From a checkpoint of a small self-supervised audio encoder (BEST-RQ).
Training: soap at rate 0.0028, 7100 steps, batches of 512.
Data: trained on synthesized solo parts of chorales (CocoChorales), 39062 training examples, 93.1 epochs.
Rows from block 6, named by matrix and row number. Each number is 128 + 32 x the weight over its row's rms, rounded and kept within 0 to 255. All counts start at 0. Numbers have three digits each. After the name is the row's rms in percent of the matrix's.
# convs0: expand pointwise conv (model.blocks.6.convs.0.weight, 1200x200x1), inputs 100-199
convs0.373 084:106182149153157187135109126113163174172179176100112132134194167115090142113101047118126112156151073120151154113082130111128099138120160176106096138108131104128148170130166088142134167078114071095119056158085159125148120168136152181114076109122132133132173160091090165186158226133069155138120164120159
convs0.374 098:145092153120133097101089102162132130143167105089075174079087204145140118126142133102144098153106117104117087097110140126156108191208120177135155186091133106097057062117195126186196020151185078156121163143091137197123143145136147085192091179156118122114107092150134097175128083099116065137093173152117
convs0.375 097:090151117144092130139110076129078135113142169142147084128076148116150078115111118099142156123162150112123089125103129072160203145095102118114144109163106094136091128133152114096121100136103148084129128116149114180181201096120103145159135142191075187134168070119133104108100099107096083113118086083113
convs0.376 107:086082130149078142052100135107131177094115147100105083176055100136140156139159132154131145128107158113139063142140140162152120112062145143125174111138141130154155098115130132146169074095131105139114142149143107131153116142104127184127150119133164131085108099128156112130104092128102108204187175154139
convs0.377 103:110145085095136135115117135169140185113155145202170075177105166137146147109046151140154105153105101117122116138074118058146111169165178147123115140094105132158114077089189140118148160167143148140056098076129135150117107120119144104140110032167105120137151150144143134192108076134132091146101152135103
convs0.378 101:144179119120148147158105142143165119125113115170134127217115139133184139186105163118121142121089160137197186133087127147146218115178100111065081116173176127144058153134200116084119162107106155175149129129148156131113095123165142112177107154158122145150142178126155113094120057131160092088114151126157
convs0.379 112:162068108188106186101069188157145165125212096180109142139076126193127136096113098149124073155112094169096120138148108067151090126098128156111092109154136168105116085151076136126167075175136100141102136141167165162159119159098126126197119091111192080092139138107069167128100127144088129210155159100155
convs0.380 095:089124075099108136159102086064177139116114089152205097085146129099113149091183180132132131164107157067113090157108138191165193182127108154066140089180142104130150032172073099140119123137148127119156164143065166117120129104144128141136117129174145158108126128148161123134050140105174137147164163076146
convs0.381 104:102137108175160135123152083112125084107110179138183140098135145095106110165095152128183125143119147091085105144077180193094095151142161055147177151175123112101108158104153153118133166138154069190112114146107142114119142171136090103135091142161098189121157099149177140112085078104123120151079171148155
convs0.382 098:189123140152146092128152131172106152149087074146099107087122141117173111103113217157128095112096107111093148081143102125173100123154110086110150181168105107095158123110135091170134124119194137177115097064092089111141047134116157143140080127099099208138162182092114123088111181126092170122130096157141
convs0.383 100:116061127154164149125156129121148137103070096067132113168168120145169133084141142170144096184172177149100125140072185112117166142154121138122093135125106154141178143098105151182184107118146146132154143136102133162075168103188138107154103169143124116153120116101129148191160150117143154103130161152104
convs0.384 100:176142151117128147145123089102108136082160193171112123159167138183141127197120131132160185142026118167138127084098102085161214157114109136138123075168116134146106162090118103076086122080119112099091047123132132133110135134170102165096118101132068089115135121150178117145147115109139123141132169115100
convs0.385 097:075139140209115115098124118120198090118142084127115117106191165163155070146092137181150154130164150147096139155156181125088133145112078132152069070140124138079143151115121118115144155139117133092139106107140108158139135107120123157093101101167136109095081087079199125154162100105122087179156110165180
convs0.386 105:075150077150191136139178156145088133157180085162114128138178119118169078092145187181132164142129102155155128117078134155160101146087149131140116066139148190135105154065128071117126151122117115080134132099148195135100180102183134093148146149212166145062161123144160097100148115143109117106095146186121
convs0.387 115:143109118124116204158119110119119115109135097102088135225094052140141113051095157118146127133087071152159139099122121130110111100079142137143090163119114127202136127159124118092131110201115058196109153152107112129127147114178124146160138133185146136093104164108141101149145141138121123114148096134106
convs0.388 094:196097104121105100100154106109115119120097100071146128091123105138139144128191111092200165112128153107110171098085158110133153175086158099050119115148098122130173153133200140122117124126093118097116176116126145196177111130135144135152203174103159165101188124120118159148152190110138177171123163140182
convs0.389 100:149157135187141113138110085136165162165153127134192129165119136120165089141144112094111171161123078169119101102088115122138096058135136125099094111102159112128113153129169165130134096127130107119131163096137087023118111126147094121126152141138106129216107162085169158159140083140045108134128149072119
convs0.390 091:158189141079140103169099147104130106121128165167128140083110162157159168128201131160045091141100088091140115150102110101111118158115108094141075161083113118145119142074104172108102129144127066110130136127099113121164115097159137120100138133109135181123100169084111119127144181093123125146113107116170
convs0.391 090:138140161131171161084142119126078156112110100145110125136131130105168124149144103116207096111079100170170124142136069103188082081162104102108126150173169072144112148112054176192161109162098104134094118122135126098129087133099168149094146155152083119131133120125119141064131183106126152130135147093070
convs0.392 102:106152083136026157129096110140110178127202133112155149159169130092142145141154122075126152091166162163129116158109132099177069120146158059084160122103130098089186131142114157177168135085101102146124166212156126078132161116190080096162116145099121083146129146169199155120164114144131151140146093100069
convs0.393 096:092091134154155127123148113145167169092123109105132140197150107076145179118163130142123119135116161092115167154145148094170091128050176177121181133073107083111124129052204060137127159155070131083148099142082074130108073121110114093140197172087143100143115116100121097172145200167081138121190128091194
convs0.394 093:150181170106100099183154146181110150153144160144104150074165136149155125119128106144099080136121139140157126130157136161137077059152145109207069090088133139172146103088173125089110140161166121098132146191158092097148104161106162122087116131190089169147117119124104110091132093101096115107112126082071
convs0.395 091:139141075100119112167093143112119082161125127138145144073186157148080172103109184147058138120147179112087194122117076085102116166119123114111152128113153136116177122103144155111162154107142189081110122124127116122212134147060092118119044167085141116129159140126121063138183115065069149146131160124151
convs0.396 105:167102111160191129147111099160080134121126098110105145147114104112000117119175163136149141120160097126149109167190141136151063162149138103107111157146131184092158171119122089154134086138116098168181180138120190098094184075136191164091103126144157155149097109160113119162100094158118090122143091080152
convs0.397 103:128140091110147113107191148140117185113115167132139120038091178044115119103123130191164136143149123158105100128065092080161134132147077111114127099117150115161159130104047112171113101142163121153096105086133060135143114111148093083091101155109066087127196103082171212104089156120134140131124073087200
convs0.398 119:109133081130097089095106093138140126114145131084101180146099138157163153134125136077089182147158120116107089144205140113151135092130057096161173148101103144157147129161085140147139094081159171149112131167101125100156084135086178175149178143078159150129066123149115148115108114099122097127179180097147
convs0.399 096:119083090145113126115157135131111116056075122103126126121134096184089210073120116160138086116101156142114092151129199112118112128157109078151083149157114117120054138106187161133142172155112072205153136164099130120165126172132063119050167124127123078137101132077147127065103104106133136126141100110142
convs0.400 109:108092117091122117095113044127082094095177154124109150070147127094129195130098134102135096093111129140091123142088137135105157068029126118155138070121120120188171127150138105125085183153150116099097134115139127173192149144126152122066229134093171140164142162149103107159095080101099113128159169123093
convs0.401 100:154219166172093163061111148159136153177090127093128148094053125117178131134113204093151136099065089104081141118131130164100135134141155127112060158127118156145112182137147128093131128157153149139113100124154159113161149138164116130216161126122101119169102127085131122175116119115171075120103084072150
convs0.402 109:139104152133092107101143073104154127142129149074119135137121081163154152145154062123148120151139146105213147116108174131115122168123183124147136124116116112101124129120175101160167188127129087112140090146130125160192129117113111170171158134124170162099119093121151134194153099102093141121149149075147
convs0.403 111:157136158122139058095129144139125074140097149199111131064070118169174171099130150111158071165130178094128128093137091111086131126145131132091168043218096102169156150117087061087138132110132166178187172157173159086117122130121081130144071209168122089164075101096191147108133146153097159127124138133145
convs0.404 109:099106179142182132137100120137089090117158154138085089111043084148081123152118175077115165111196145200127156092112110065119078144090083185178098123081121121086143091106096129119160056118148143109162166156188112093135169099108102178097140121145104142094156157056093112101129124128091087163117108147162
convs0.405 103:144145120066143111159116120140108150168081170117129162162115095173126154094126150090141202124118152108130120158152102138146121120163119170109104082150123191103111128141171138145085149151141148102161074175075094115125153142128176198134144168074152184132094150099145099085146096095173100100180112126084
convs0.406 102:182134152100101110093120095098118188143163134129130114145120090180075115195144147091122161135169106197117158146125145108090141157149135112124180147115149100142180136159172174135096169131115166156101080141125111180110128086143112133153130144156141168121119110107105075100123107137168147086116193135094
convs0.407 091:127157127137091077135158137104080165120139175093121159137143203077194140113109089057138112106104122161153100174156159067141112110128088118123141164189142149133092155166105155083091161169122111150156144145128138103133192125121123130107177116088113163150140108123175097129116139074086053135120163100143
convs0.408 097:168106115134144122116141102127088129154116081137110135097112135171122138075050164123102164117158153180115134144103128110148133127089142184113145118099144110116113143126096119113133147117103098125142080161151073116113143132116172165128175134146112081131166121103066110063143073057104140098154109097069
convs0.409 112:097192151122116084124198141147123125135122157150130094071149095154089162127118116126160153138109156155155062125154060125093150075167082102196121145150134110121109143124127095151119126132155132086098136180139144135171128175133130036146140134117210133157126121074145151077151165090107130118141123188097
convs0.410 098:148143151137163105198135146172101099149119101064111168125082128055103110134103106177149114107104132108145077147136126077106125163101176102157083059152118152123113126102167102123153150114152115103149105108118109125142083150127147122094116181137148123165069120124177127161152081108088089115079165083112
convs0.411 108:111079109154141156153165162154162130118136150094146098126160172125147074111131171108167089154112138152082163137083131137087145128144105091101153108162139179145137154080159144128127145112086118181110130180139120143127134156122105080171138170075173178110115145091126139109103152140148148127127112163171
convs0.412 098:130164123157095124075162104104177126127186093083107130125100169151102133167099116097122178131088097124149186130135157140169099143086087133140111073127117133192120138143137200167107063133068165159117116057052112123124100112088133078134139162114124100090142196155127105037135158109125114145117110131108
convs0.413 097:100164170180164144169059152114121128174200138165123150144146178114203119153134117129105165172120099068064161092128105145129090149093111107131145130114130096132113112084138124184159138152155197058112092153083137146080211088109110160149128113094167102131143112151074134119108183161132141135137100099160
convs0.414 094:149105133095163147097135104156127154132161127135130123098118102167124158141145120074109140144133154169118106168064078155160186081137124095125044206103144123150093097140119052163134132127064132149117160082165194130111129129182095100115115140060174143145143142135136128105152158175147155116166139157151
convs0.415 104:125162157136069155145173127039107167116142144158119164083114136147099147092114119135145169115079100132108111086209151117155133142135140139194111182101155134121141088142161086141166110079193172142123115165078174119149157175121217037104145195130184071138106179144142122166125167092152157135141127147140
convs0.416 103:097121129095159092101093091127088140112144159099053135140108116124059184086090076114130124123028115159137126121085143103076189140147124140102121106104130092097121175146139107092132177125191178098104096154085096134114175153153112105149104088103115063120128074126135140146126103161123151138127119139139
convs0.417 102:166154078131143177152148142092152140171089210116124110097130164105113101208085138183100142129141088190157115107112157123159152125152100127155134136142083116055173142062151117106133151178111071088175173184070139098169096150124076126128105128147164148178109095103101126144134075138175142155080111148176
convs0.418 099:140138089163169141136067190069168192161160150119143156105126109100161114137129124140130115104073092156063102109126054153168206210147111078137125137146175117161150151113124141153154082133085167070123174099155122139114135156114161141162154167129151097061141180106107154154129115067111144139147077111131
convs0.419 104:168136078108133136168093185085165138139131129121113132091137133088168159110091159067121104129088101179116111066067117106143216147131136110077193081200100111114134151156155099104110093138185098060100074145129158146073078126082154114182166179107124106188133107166117140139129038127157115188088066137098
convs0.420 091:088109148159132154166128129093066108177158101159121135106167107161158119101115111131120102100130111096103166138075119182150175196161166168086120103145169067124124117123176132137121152084101076156111134112101137117137104135152151158051084140170145148049132097130118110150126115138173144034134089172079
convs0.421 088:123123116087174178170173122097144099105120225097106113134163100108147143104124164198184188137124163119144117126108130066112118185106076145118134220168135133160103141142159149143133115116105125034089141151148079062122168145136109144180135173130072144124155096092100103173127128182105133129131144110138
convs0.422 095:110109120193135176132121154109133096124097128089136143058148108083124168142097091151180110189087085093112120125029127120139130137139122058142094112191131139118115142139090133149125091118148101138137175109125105113122152153110122096145149151127206103134153128078172138094139127136143135119124177165158
convs0.423 105:151107135084175183063123098092095157045148097092144149130141116136122051094130089108160120063119093108149084150143135134120121153138104131116117154138090108167098093110134115159098107140156092131057159132118172139143117143092103114132122195173189102155109106141138173110120115214189115114197067130158
convs0.424 106:090161119150159132138103155128124084129168122103158139091101129203141190148117117174139116099125159094135121130099122132124112112069085122104109108130039120153135059099114176071084153124094126102214138180111165152115081089077054110088110146123103111168095170148153136114107167097161111116133178108163
convs0.425 092:142159126136160108087096161132085112150177126100082164085130115159129054154131101147134074124175127122112141105109170143138102144166172140092191157155155156124139141097153108179140147121115134142103063119109161111142200123150138175107133157155168168101145130141109088128146141164172095080170060145123
convs0.426 089:091126177139157123076147121152083150117173106187174123149177122122128136172176140115159103141103103154145087127082127133157164141182159151112164162117143120089184089095115131127101174107123062113153132153132175109095127127101173107113161188128128118087160097178104191063126189078171066101089184122118
convs0.427 092:146115072111167123130115050164150122106146181175110184106090088111174207123206136124153116142155112096133107183143117073097137143146118111103176130136135151096134135121177089135114170112169092105087063150129134208172175105148076124122114142083173107135189115100076137118145100088155115140165126142171
convs0.428 109:135137081171134101188098155198157076108092153115136150129129134130171107128096168141170155048119139119053141118112175168063134166115106141121151181160083085119142167138051136116082177172115143145097116201158174124157173182077104123203112154129163134141106113130111121094110121116127164135158133146141
convs0.429 105:114153061147116125138082123096110168115087161131178114104167103115142134177179132130147151126118165159080131066132139135080079140068168143141097122156089156142120128178096120125109072125110223096143117176121151091157125085174114092128132113134167116111132141081161094156167164136055086058117087107182
convs0.430 108:151082151135105171169110128140123155116192090187148135112102117156133135087098150159099126132079091201104132123032137087195179089125088089118103076107202080119165125178190149097169187159094093127170125171121138106101145149139136149141083103106179085124126127108177098127155151091121091146100129090141
convs0.431 097:119049188094124148140146143176096118080141077159130115118139124163154090127065185090060153140139028075098129150085064136152143095188100112115188151160119174127127086143095117120146072186090080161159125180152113148093109121161163134167053141102129083147055105132149129126142130101166145135129097126105
convs0.432 105:142100173087155117157105140100178140112121092097162119151114167131067162168104126101095070108172108143150122140089108156128200137162123115159119178060090116075111128173117090117102165207109169069136110076192138140169069131137121134112103154090127154130068139130165140117138111132155068108172099075168
convs0.433 097:096073206115131178155178172111127103140091066086078181102138113133080107158133129144150121094112092166145069127134163148097193145079109126085138096106124174123121154181137145113095110083119188100116071110149136160180126077155133090139096094071145095132120179172137082120114146124174149101130101102149
convs0.434 100:174161122153060114111125095129177143085143123124115180112094084094111094150139139114088157103119104127046144115147153103128140223116179076089138073138125128212131155144075161102140134113101126097165156125132109123112090110088147155154116122134131081159103104120146121134105104119162150063163121098143
convs0.435 108:184173102107069147128161156121175084100218121155135138175086209147231122144178151091150106120077116086118131133098107168091169115192111151062194161141089112114102104188106183127103094088172162101133138105091155120181101145174072095183123145094155070105083123103112161134141130141114123131136146128130
convs0.436 106:147193095160143171181122099139175123151087095175064097133131118137183137145164096151128184088101153179059147079149176172103144088186156135206102143086137136098077155142111143066077159094146120086170166132159118136124072125138148109166108148117147072108107110094106123160123096119140139214147148152120
convs0.437 120:122098133165132167124120116137162141131131135117132126111179105117153129095118144130105120110114152132186077119127096100091098135110105129119067116126116169117163192101094148125163128109121082153154148167162162164140113164083072065143152174069166142138093071087119149102100194149113137169100150118206
convs0.438 100:100104114158130138134128153132190174173146092096133117177161146120114118046146120098133135127102114071096051129144160108163103061091182142181124076125165124165127142114098092121160149139135091119141073175113115155047099119118080190126121189085089127087106179089145095074135153172109107119114163082107
convs0.439 095:108176083173092109152150123163174153111097095164138155111090108165170143091087181103173159104139108096134200109052098130154117102139184115125158126168118172120097072099151144176078122081146164079137157134138141135124100177172130091151150132120140095118146183103093159101157137101116146146097097124129
convs0.440 105:126121112162159145119123079120134100093176135202133169166145170163111129129074154096129084069101079165119096105057134122208165143167104146152063103148155157111142095094125124119168170123083131121146113147118077164138135145095208137131094196147102155147129162144150124175082046153093159058147107137116
convs0.441 099:179130113123118137105175161090118124176108105163159161158096137112133123165146112128121130106122165136098097082109075156133150177159125076085185104136154149151080132167146217124165133140144189081145129112095147162172068156134108091201172148103120112007084139139113161104132118138043110079104114106115
convs0.442 094:170150111168087137104142095166106117153187144153159132113147112171208166172125133143148152117110142177120124129149105129125146164154122103061107168181156188175119081134135113117131104118175188130101113142127125104188184125145122175116162103093160122200131085123106153133171119120100137070123055168131
convs0.443 098:163104165127141110146125110092113169095165130113066136169132129105095098132107081145210096121141113200145143138139147130160155071177140176123175117160117140130117144106130124127130050109100061140119129129111147164171098130136139097164109200105189164150180154153158211133152097168116110090135152082152
convs0.444 100:135139133064137130103142087160118146135134126107152189162164131116097153155104103194052140114102064102174099105104129119164093114119148116080123132116129121107082160146103116125092074075150089073156135131135070122133117166125164114194152144081156092146152201169168199088092146109122123087063127056119
convs0.445 096:077166130112068131100131121056159132067179169128117156129108144106142154137145129172138146036128117124173140044084101132132164122096108096194125144098116154173149138142116085157098076142081073152147120125096109191167073139158091146105145112096163130088116171095117178104138097175185129134108113157043
convs0.446 097:105188135109127170093181154063089182167151153143101123145103143125121091146084097097118097105088120110133049154159124129103130136105162153137135117134106126127199130149168147135129186096141114112085076193128093071118080122128121118092093150142135136090119141141133176106100128120175132078117151148180
convs0.447 111:114095142156129118176140059068100125088136152148136082171114119124124170113096177115150088170131108155131113110155143111132082123155118122161112122127129112134135138160036146162170132108080079128139112198151136115180157176139139166066107132163148119164121120156123117081208156184139137173123157167183
convs0.448 113:103139121130174145083140051125145137089158129123037083103148122096127107158130121125106122105150061134162115142100100078143078122122074196182106115118095114156165171089075089132130086098180092192137122081137109138144126076193113118095146172124121126108108096098133126107131097083158117145168133135125
convs0.449 097:125142104143102101089137136145148103133171123129122169076091136114128160164133124114143141114137101102143102161089141162071076128132108129098179119076158174193096181152128120145144169106099096089116107091158078166135167120117165135096151172174143164156175107095081132096104114170172097094151160140140
convs0.450 092:094173109164139163132075112140082147179093130148176169137104124144093153092109091164130122145123159076189125132131177088172134187114136060134138127109092122136143079198149127079083099120115106112132088115108165095104107105092139162093118145085109164097178099123101136135122171130106155128157105087180
convs0.451 101:141150143056147137173119153086125118145151151150115163082163186141141130121127113118111128134162104167139135202142156101199165073068138127107120105206104136103160143114146108127144109097102081153179111171122180131156108122113162123188178119134114169202080124158132150116092068161091143083141136146145
convs0.452 100:152080110137082099145144092148178125117153118158137157096087179098159098125115198139076189088161139183201173144106133136168135180103145172126107125077142112166136118134141116105142179142166124169080124146114130162160100146161152168084138076134064122039189119141079097087150102114092095112088120126104
convs0.453 094:119134116096139131137117117122046138154150092176120143116102106080093092122082115124200158116073112198182164069084099125105120143123124117072132140156141120108095130154163145162135134058127135136176090103149135132147134150138089138149106190101138091177172117096150122153116102167113175073160094101149
convs0.454 098:102157124145176144102103099133133080103115054167112127101098085143122130110160140135160145129109187173164090132118049152153131144112176083134096084174070137066105101143143139144181144121144086128144099109168119161090142132159070094087111085165120119188132125114156192115123136114143070167133091190151
convs0.455 091:164188154152133102167068138071129134140082097116144101115110082136190156149159113106137136133174144147152132220172181125129110123050136120096110130099125086117140123129147138136099164148099098125153125128113183118135117138094184156096115081095092120143128136109146080133112145141136085080129190089081
convs0.456 106:096139043148174123122211146171056191087141138083151140111167128149126150080092121138150170123095128112145098108063127078142121130158135090098131088139163154105127164208161147152120172177167148100142151179135122112099114094153184129130140167162134157173144169138117110085162132157140139180136127134141
convs0.457 100:119123071129115125139101168075079141135163126074115105097143120059180133134137131139156066169205143145127172063106097060150090182170145096076112084143146132135132162132123117108100096104123058069140092173133123118090105156095151123151174130185152156128142152050103125111167102073135130093164061092108
convs0.458 098:184126097095143115131111146136149190154125120137107101171125102148154110147099107196118109078113154144172067101107101196088173181103189082058126109141112103124062129155133055109097118151112100103102077134198122116103120074098089136150180122134115106135090194105150142123109075141189066106169063154183
convs0.459 109:128045109176153094126160068135159115125105123083126129110133163113138136140124144118183171089141180174102091120117139168099145152119142170192171101102134174132125178166125114127183084115121084120128072153082114204078139136133074068098123126106139102179139105096117092035084080125131189113114140161122
convs0.460 089:104064138139155085120106095133127122181159128084072137125145067162132128163124158180081133130101116150166147154148104094078109187138182147108100163068182160093098110147116136104119141154073137112134086144206166151114122124140108147082129129145188167163113130123135112153105141122122130113141121134172
convs0.461 098:135147112137141125157125115133083192132162121084145085161092104115096110104164059118145095146111116064159103078137117154160198113159198105132088109107147136133120204170099096137129196137123107061125156118127190125083143178125169143171134057081130098168140162133136115146169080107147135155093147083147
convs0.462 100:087136075153091166168128174074214067107110149152164083089118121186066073157145152146111129113120074115111134130117136104146162103146146118129098134117136111103116072089105067089143150169206141171132057126089110148121191099133114094119178135136106129148079083172106121150130137196140087187156147122143
convs0.463 103:095113126117136100131109116131138136086178143140156087127094143118155105097086139108096162179131119112118092165071074110119093132174097184164128167137165127163101133136112140156117101093158131174139152161100123125153196099219073132159130147040120145211079109096107129145141139152153122160091152127170
convs0.464 092:089111126124127088108136101084102143145122109143129134177106153121132122105141142159106190122167072114092144173096130171128137120105147083088151120114115172097188120082229160125153078165122138089104128163195155129105134146101144175138107091171093130151156117164147126092133076151107122076123182168128
convs0.465 091:147165054129101135159170125124099167142094167100103095173096116183067158123111117086145112064085124124140103141121075140121153165189125090115086102194147140093115162117157137124135175132046161174127113084190157125117130062112078130130177133127112112112134165158120170174125099132158140082094134078172
convs0.466 097:157118059144148097123108109042170130079104148093148135084120129149150093061070200162117094122145086158094154121114190146124178146151145075121181085157157139163113130098125156149196115146083105100116105133108145115126129165143097152102066113150081128057124121148114132135135118091058116072107091144076
convs0.467 096:173122077164130091117141093141137118138079121110091148131165116123110126139169098141125201124175175131120130167097157131120102111092066110064087090184120131205131131101149131087084114125122067114180097178157139159140113109138126152143123099092144151117132143162194117091145095129085160099090157066093
convs0.468 087:100086177147130155097102109186109132101189176089133145106126111118132181141167105096174156124080155119128094107094187141141140199095151070039149147088180120138143059114136122131124181112132089089152114138158134134127180153166091103136124212129137124154122081120161104132154117146090122090127121086097
convs0.469 099:156149086148143183145159124118103126108137078143135150100112128117174105064134123130081125096165187057032178140156160051123115134117147150158115090112125086178113036143132165120195112126153106139194161172113128114132065112130098180112149048149122120131166130182101133112144122137177150157060143136153
convs0.470 099:148132111067115155146136157077138183165086141112069067121112136116151137100077166121130111122124182120094135160084134080155149124123137117111150122141142155127089169116213109128078136086109051124145130157133158053079109161161071201149179134164123117149123111091136113157142138121115077098147122086129
convs0.471 100:079173130118110075107068165058167125156119122105088088134166143176197114189130153122149111113074117180189134133105054105125159166124092090149140118149135106137090100073117126149153153143126080130136150110157123130113130103123182163189214126081113067157107118102120088118161094147131151110129088099115
convs0.472 091:148102109083169107116137124078117162037179151129144150130131189097157075116188180130164110145099130104156045168144155150147142096156163095116097138089118135165110079089176117131189135102096151115094120101110133104157072143171140157121137124097163160124191105051138155121148113125208148150160120130149
convs0.473 091:117127154091132045084126122199067123094160129211187142160115130131119144118172119119104128112140125112141095162168152101192170134146140147154158151146133090155116135106163095104150040152139142133201167089150057122171106119120136103146174086086155119172085116113128114151111160167077187106135155130215
convs0.474 096:112148085166168148118144124084078086144131094093101164099146149156131100185140163078201138158136093099069164120150053122163141145120110111125154159163155115126154173149132077137159106101159115104137152099089123103112108089149120155161112174067152131101217109122176150097150127180172058118111115101100
convs0.475 099:100138099140197099130117086129125171084139188133116191130086097117165144130166118151169084125107123134131171170101181105158127152094082150126117118142162112165152149114183166120160132104177194117106117111148163135132183162133119093175114146070137078137144147091119127090081118154144191119059140106105
convs0.476 090:145122128093165199133141153151120170172121114147105174111121072072115126155125087120099110155130137132117161144082114115080105105128160131130111093164188097123131105175173091157159150140093136128111081193100109116152194128120105081105125116150083077164119071110162150143135117133173146153236155156167
convs0.477 103:226137199103126129113105135117092126131131155111117098132130108198103146129084163096138140115129167112120107148085095118133135119137075127149137124142124129156052153106132140167103093071153095102141117115155138140135167089096106177157184124133150143139105121086116123106117097115118126184119097123110
convs0.478 097:138146117144131125109088142109125106107135132084147084106107092132148100133139146158106184145137095161158174143158098201048109164168126110096076139127157117081167167099095112121141103140101068127074127098137098065143121179094128140165109128133119140157155128218070134105108080142179172178073079073087
convs0.479 102:184156170187118148109137140082111158069099113120084078130138120122139154186121119162131133099142120127096110124134088112127105145164157161157117131085094136110153155063168100182108083089093102116093146084161187122130134124149079152207141142180152188148163118141091136161206084152113119140139087096139
convs0.480 096:115135130165104089117062072102173119077065138149110138165118163112114141133103081090148160158138163080122091098138126147179169089109197167105092118154167125110106114050124116167051084164139150092136105109181168130132091062169146114131162167169080122119092132161072092160124167110174108149109150162084
convs0.481 102:079122129147114139121154145073173118082134083111142121151123101112142145118092129166052132135144116161083090192180094106089185103077102144188143132124133124124116166188119096143192160130103183128117124126155193149166140122094116113177132122176127093109078170127130177083160167097153160138158112103168
convs0.482 099:194079126087120097112107113097124131156109117140098116198129149203108126090149101166146159110127161184121081166075119102127155126156127194170098115115137109125127166110149099154096151048104062185145136133143149074115146110112149120132126190134115200144170126100121158118142048181091138124101134102090
convs0.483 102:155136109167115142158100145172059090153101143148175107148156128138152107075127166155084092143112157163098128078081139113124140098149167128124180131129140116120061098071165160123176174106137112082187126125110113103112081122146151115158123154108165160096094106127180154139118111132110149121157129119140
convs0.484 098:116094144109085126175139122048147152106164189048163098158111121112099081173102098195111140128039123080140131121103122088131139131129163104141116191073131138104104077118137171115160121187091086106117188075124156111129139124108140164141174150102149116136132091151129142173101097066129151139115117135143
convs0.485 093:160173113119155111117091140091157100153167149112053144092183128065182127174187126155137071104116140114119045134156121195157093139121141165132148123120103168171109168134130141097136106114185132060132143148085115096167106105122107175048137162150144174140131159049122126096159143071144136101164156173120
convs0.486 105:106102150151155133099195137204124178092149116130142141107132070138135107111156154134062118124124118089116060119143113192185139155090159142171107170097180164164161149125137142105128119163128107087195092116056136112128125142143198134170139108124116108148101093167142168125148148150242103135175160131122
convs0.487 092:158114174134118067084133123142147103130194193124133097088120085069138153117198125117179181072111096136169160173075128210144084131180155104138133187119156115115093073119088144136106108122086127164139107065087144089183176140161140166077129134068088087119117134120091048097077169137073140133174104112104
convs0.488 103:105197164116091127091152157140135159175122093121186196141121150129115164120122119122098140126151120089125156073201063146188147138097127140156128172132138147191132131182116147079144116101154187082112127103092128096185165197158143065164205129161157127167132133072080085120106123170120136156105130103091
convs0.489 104:155146126152042119090083156106079139090166093093065144138111110170182138118109149139166164074100129161088117158096079130196129079104155154156100157154127121136155100098131226149135129105101137159125173125153112110093142121129132118142121132184162108122117127131109166145087105103134085105178135093150
convs0.490 095:101155123203150130128128106103150162070119204073107184121103135173127093174084101147117064094110113116145125150148131131108159183166143135175107143209167056137159132108089143134142072131099080095178202144191160205123123132175149188173125127145164137163164106173142132155124110176118149132113101158170
convs0.491 094:165059096147123039126075102165161153174085125128157153177164148124168137132079117136129141154161117138140126106115111134162121118079138062128135156104148104146171159201136107153166145153108115073130162154121096149136105128101092158194153097129146156193171139076139120139136135154166095161187148152114
convs0.492 103:197134101134155166157126143131104102052139102109157176136193149099089118162113117173118109057158121117125152136103162148213165146144123167093071084044098170067070136109129133095175091117088109105123128119049122130090093121153160133129134046084133166139147103158084190131159170125167124152075150087150
convs0.493 100:102205075131122156170112123105081145128130071191143132125107103142142152109114129138140154125156087149125198127159136105145106140158165124187117158113170090104064125133158130174102167113056166134130141116127099174129179140103141146078080144197188062123142171110123117128196173188188171138167148206148
convs0.494 097:121088127122128123099084065140104129107111151101086093127137117117117107170083121126108130119114209146146117131141146130158108111141112147153104121153147194191089153149120101144192076125136099108123148148207152197094088130128143094149114108146094127114155116183133176082145032086135139075134107118109
convs0.495 093:124149158111118143093110132090078081080151127125097146171153140136128128163123135132129146160074110193094087100088107158160111142170167102072125170066126119156137074123113149119131177106079128091180180147143115146162126067056123183092142174139121108146090108200108136159118152098120127089119151127130
convs0.496 090:121092126136107097138117166127156093158209118115163166090098121120129142152125100139151168155140151147141150102140109089122093117179146090120115091049175130183152154202147154146088138122089137140079155122117142126174112161174172158086169131114061181090105134139060097091154116170122140142135107101088
convs0.497 101:211122141093126109173136155110154123093184140106122128036135149107179150092105089127113080153181130198166118174104139112198187187217127129174128166102150121124180152125124109111112114124089090091140094102155127122114139156123138143129136168181146106078147151120160159098168106132101119034086097087133
convs0.498 096:137193143130099137127073108156078114128133169162133130127128134122129098138145137173162156145093166158134094170154133152082087069136137186082181209141122181122057107114174132167112064096110107092106136177156183166174123130157179113175089183075107112085162112084091113102162171130086123104108112131088
convs0.499 098:089105131098179164156059112122116126122140073142165148182127157137071121176062085152092124095070133144103139123143098086149159106104157099147107026092089126203171207134150151151083151160105127136139165084114149132119121155158142126150172143118092124156088127102132141121179141151148145147112189162109
convs0.500 092:162147131161126129153144156155149099142129116077132072129175139132091094108110123169127145113188157164136204173069114084171128182176098106103105163132172152175121127157174191088184165132107177126140161142160130027082132095087098129155124142113123101094119133130168151096186093057095110136171151116132
convs0.501 103:157072064119180129137098162147093194130147086106083106143090138160133143033127183139085102154102135143091151145142146160098148108124077171175129138125125140145093060145128116147150163152109078092114094152134149163149124152113117148090164121107168160123127134166152141138066089136126117110127131171127
convs0.502 109:141119108145097045090164137120114112101122132157146091168118137117122109184068132179154154103138132113085079126119077174154102181088162165139121120080182110119165054130094108076142119176083081034131142086132131129094164128119148149154085160160153113141131123125133159101166175157145112124163097105152
convs0.503 083:150130203120165124138126135159125097203203087178137128094109107135137161168120085092167139127118141155107106148152089092100120108090217158099158179119138183132131113164147071088145148106114132061115122087135112138110140122098103145193202114126148166158146135140140095131107136135154165103193133163134
convs0.504 102:171149128118151040069159117103151150130146130118113190110062153124133125153155136103123121134080120131092070093094182140173121088132149126096132103162126075118164126126140127087104128133124151160094143129126116147190133090161089136110166119166083122123139138067181131142089125146149138129140167156140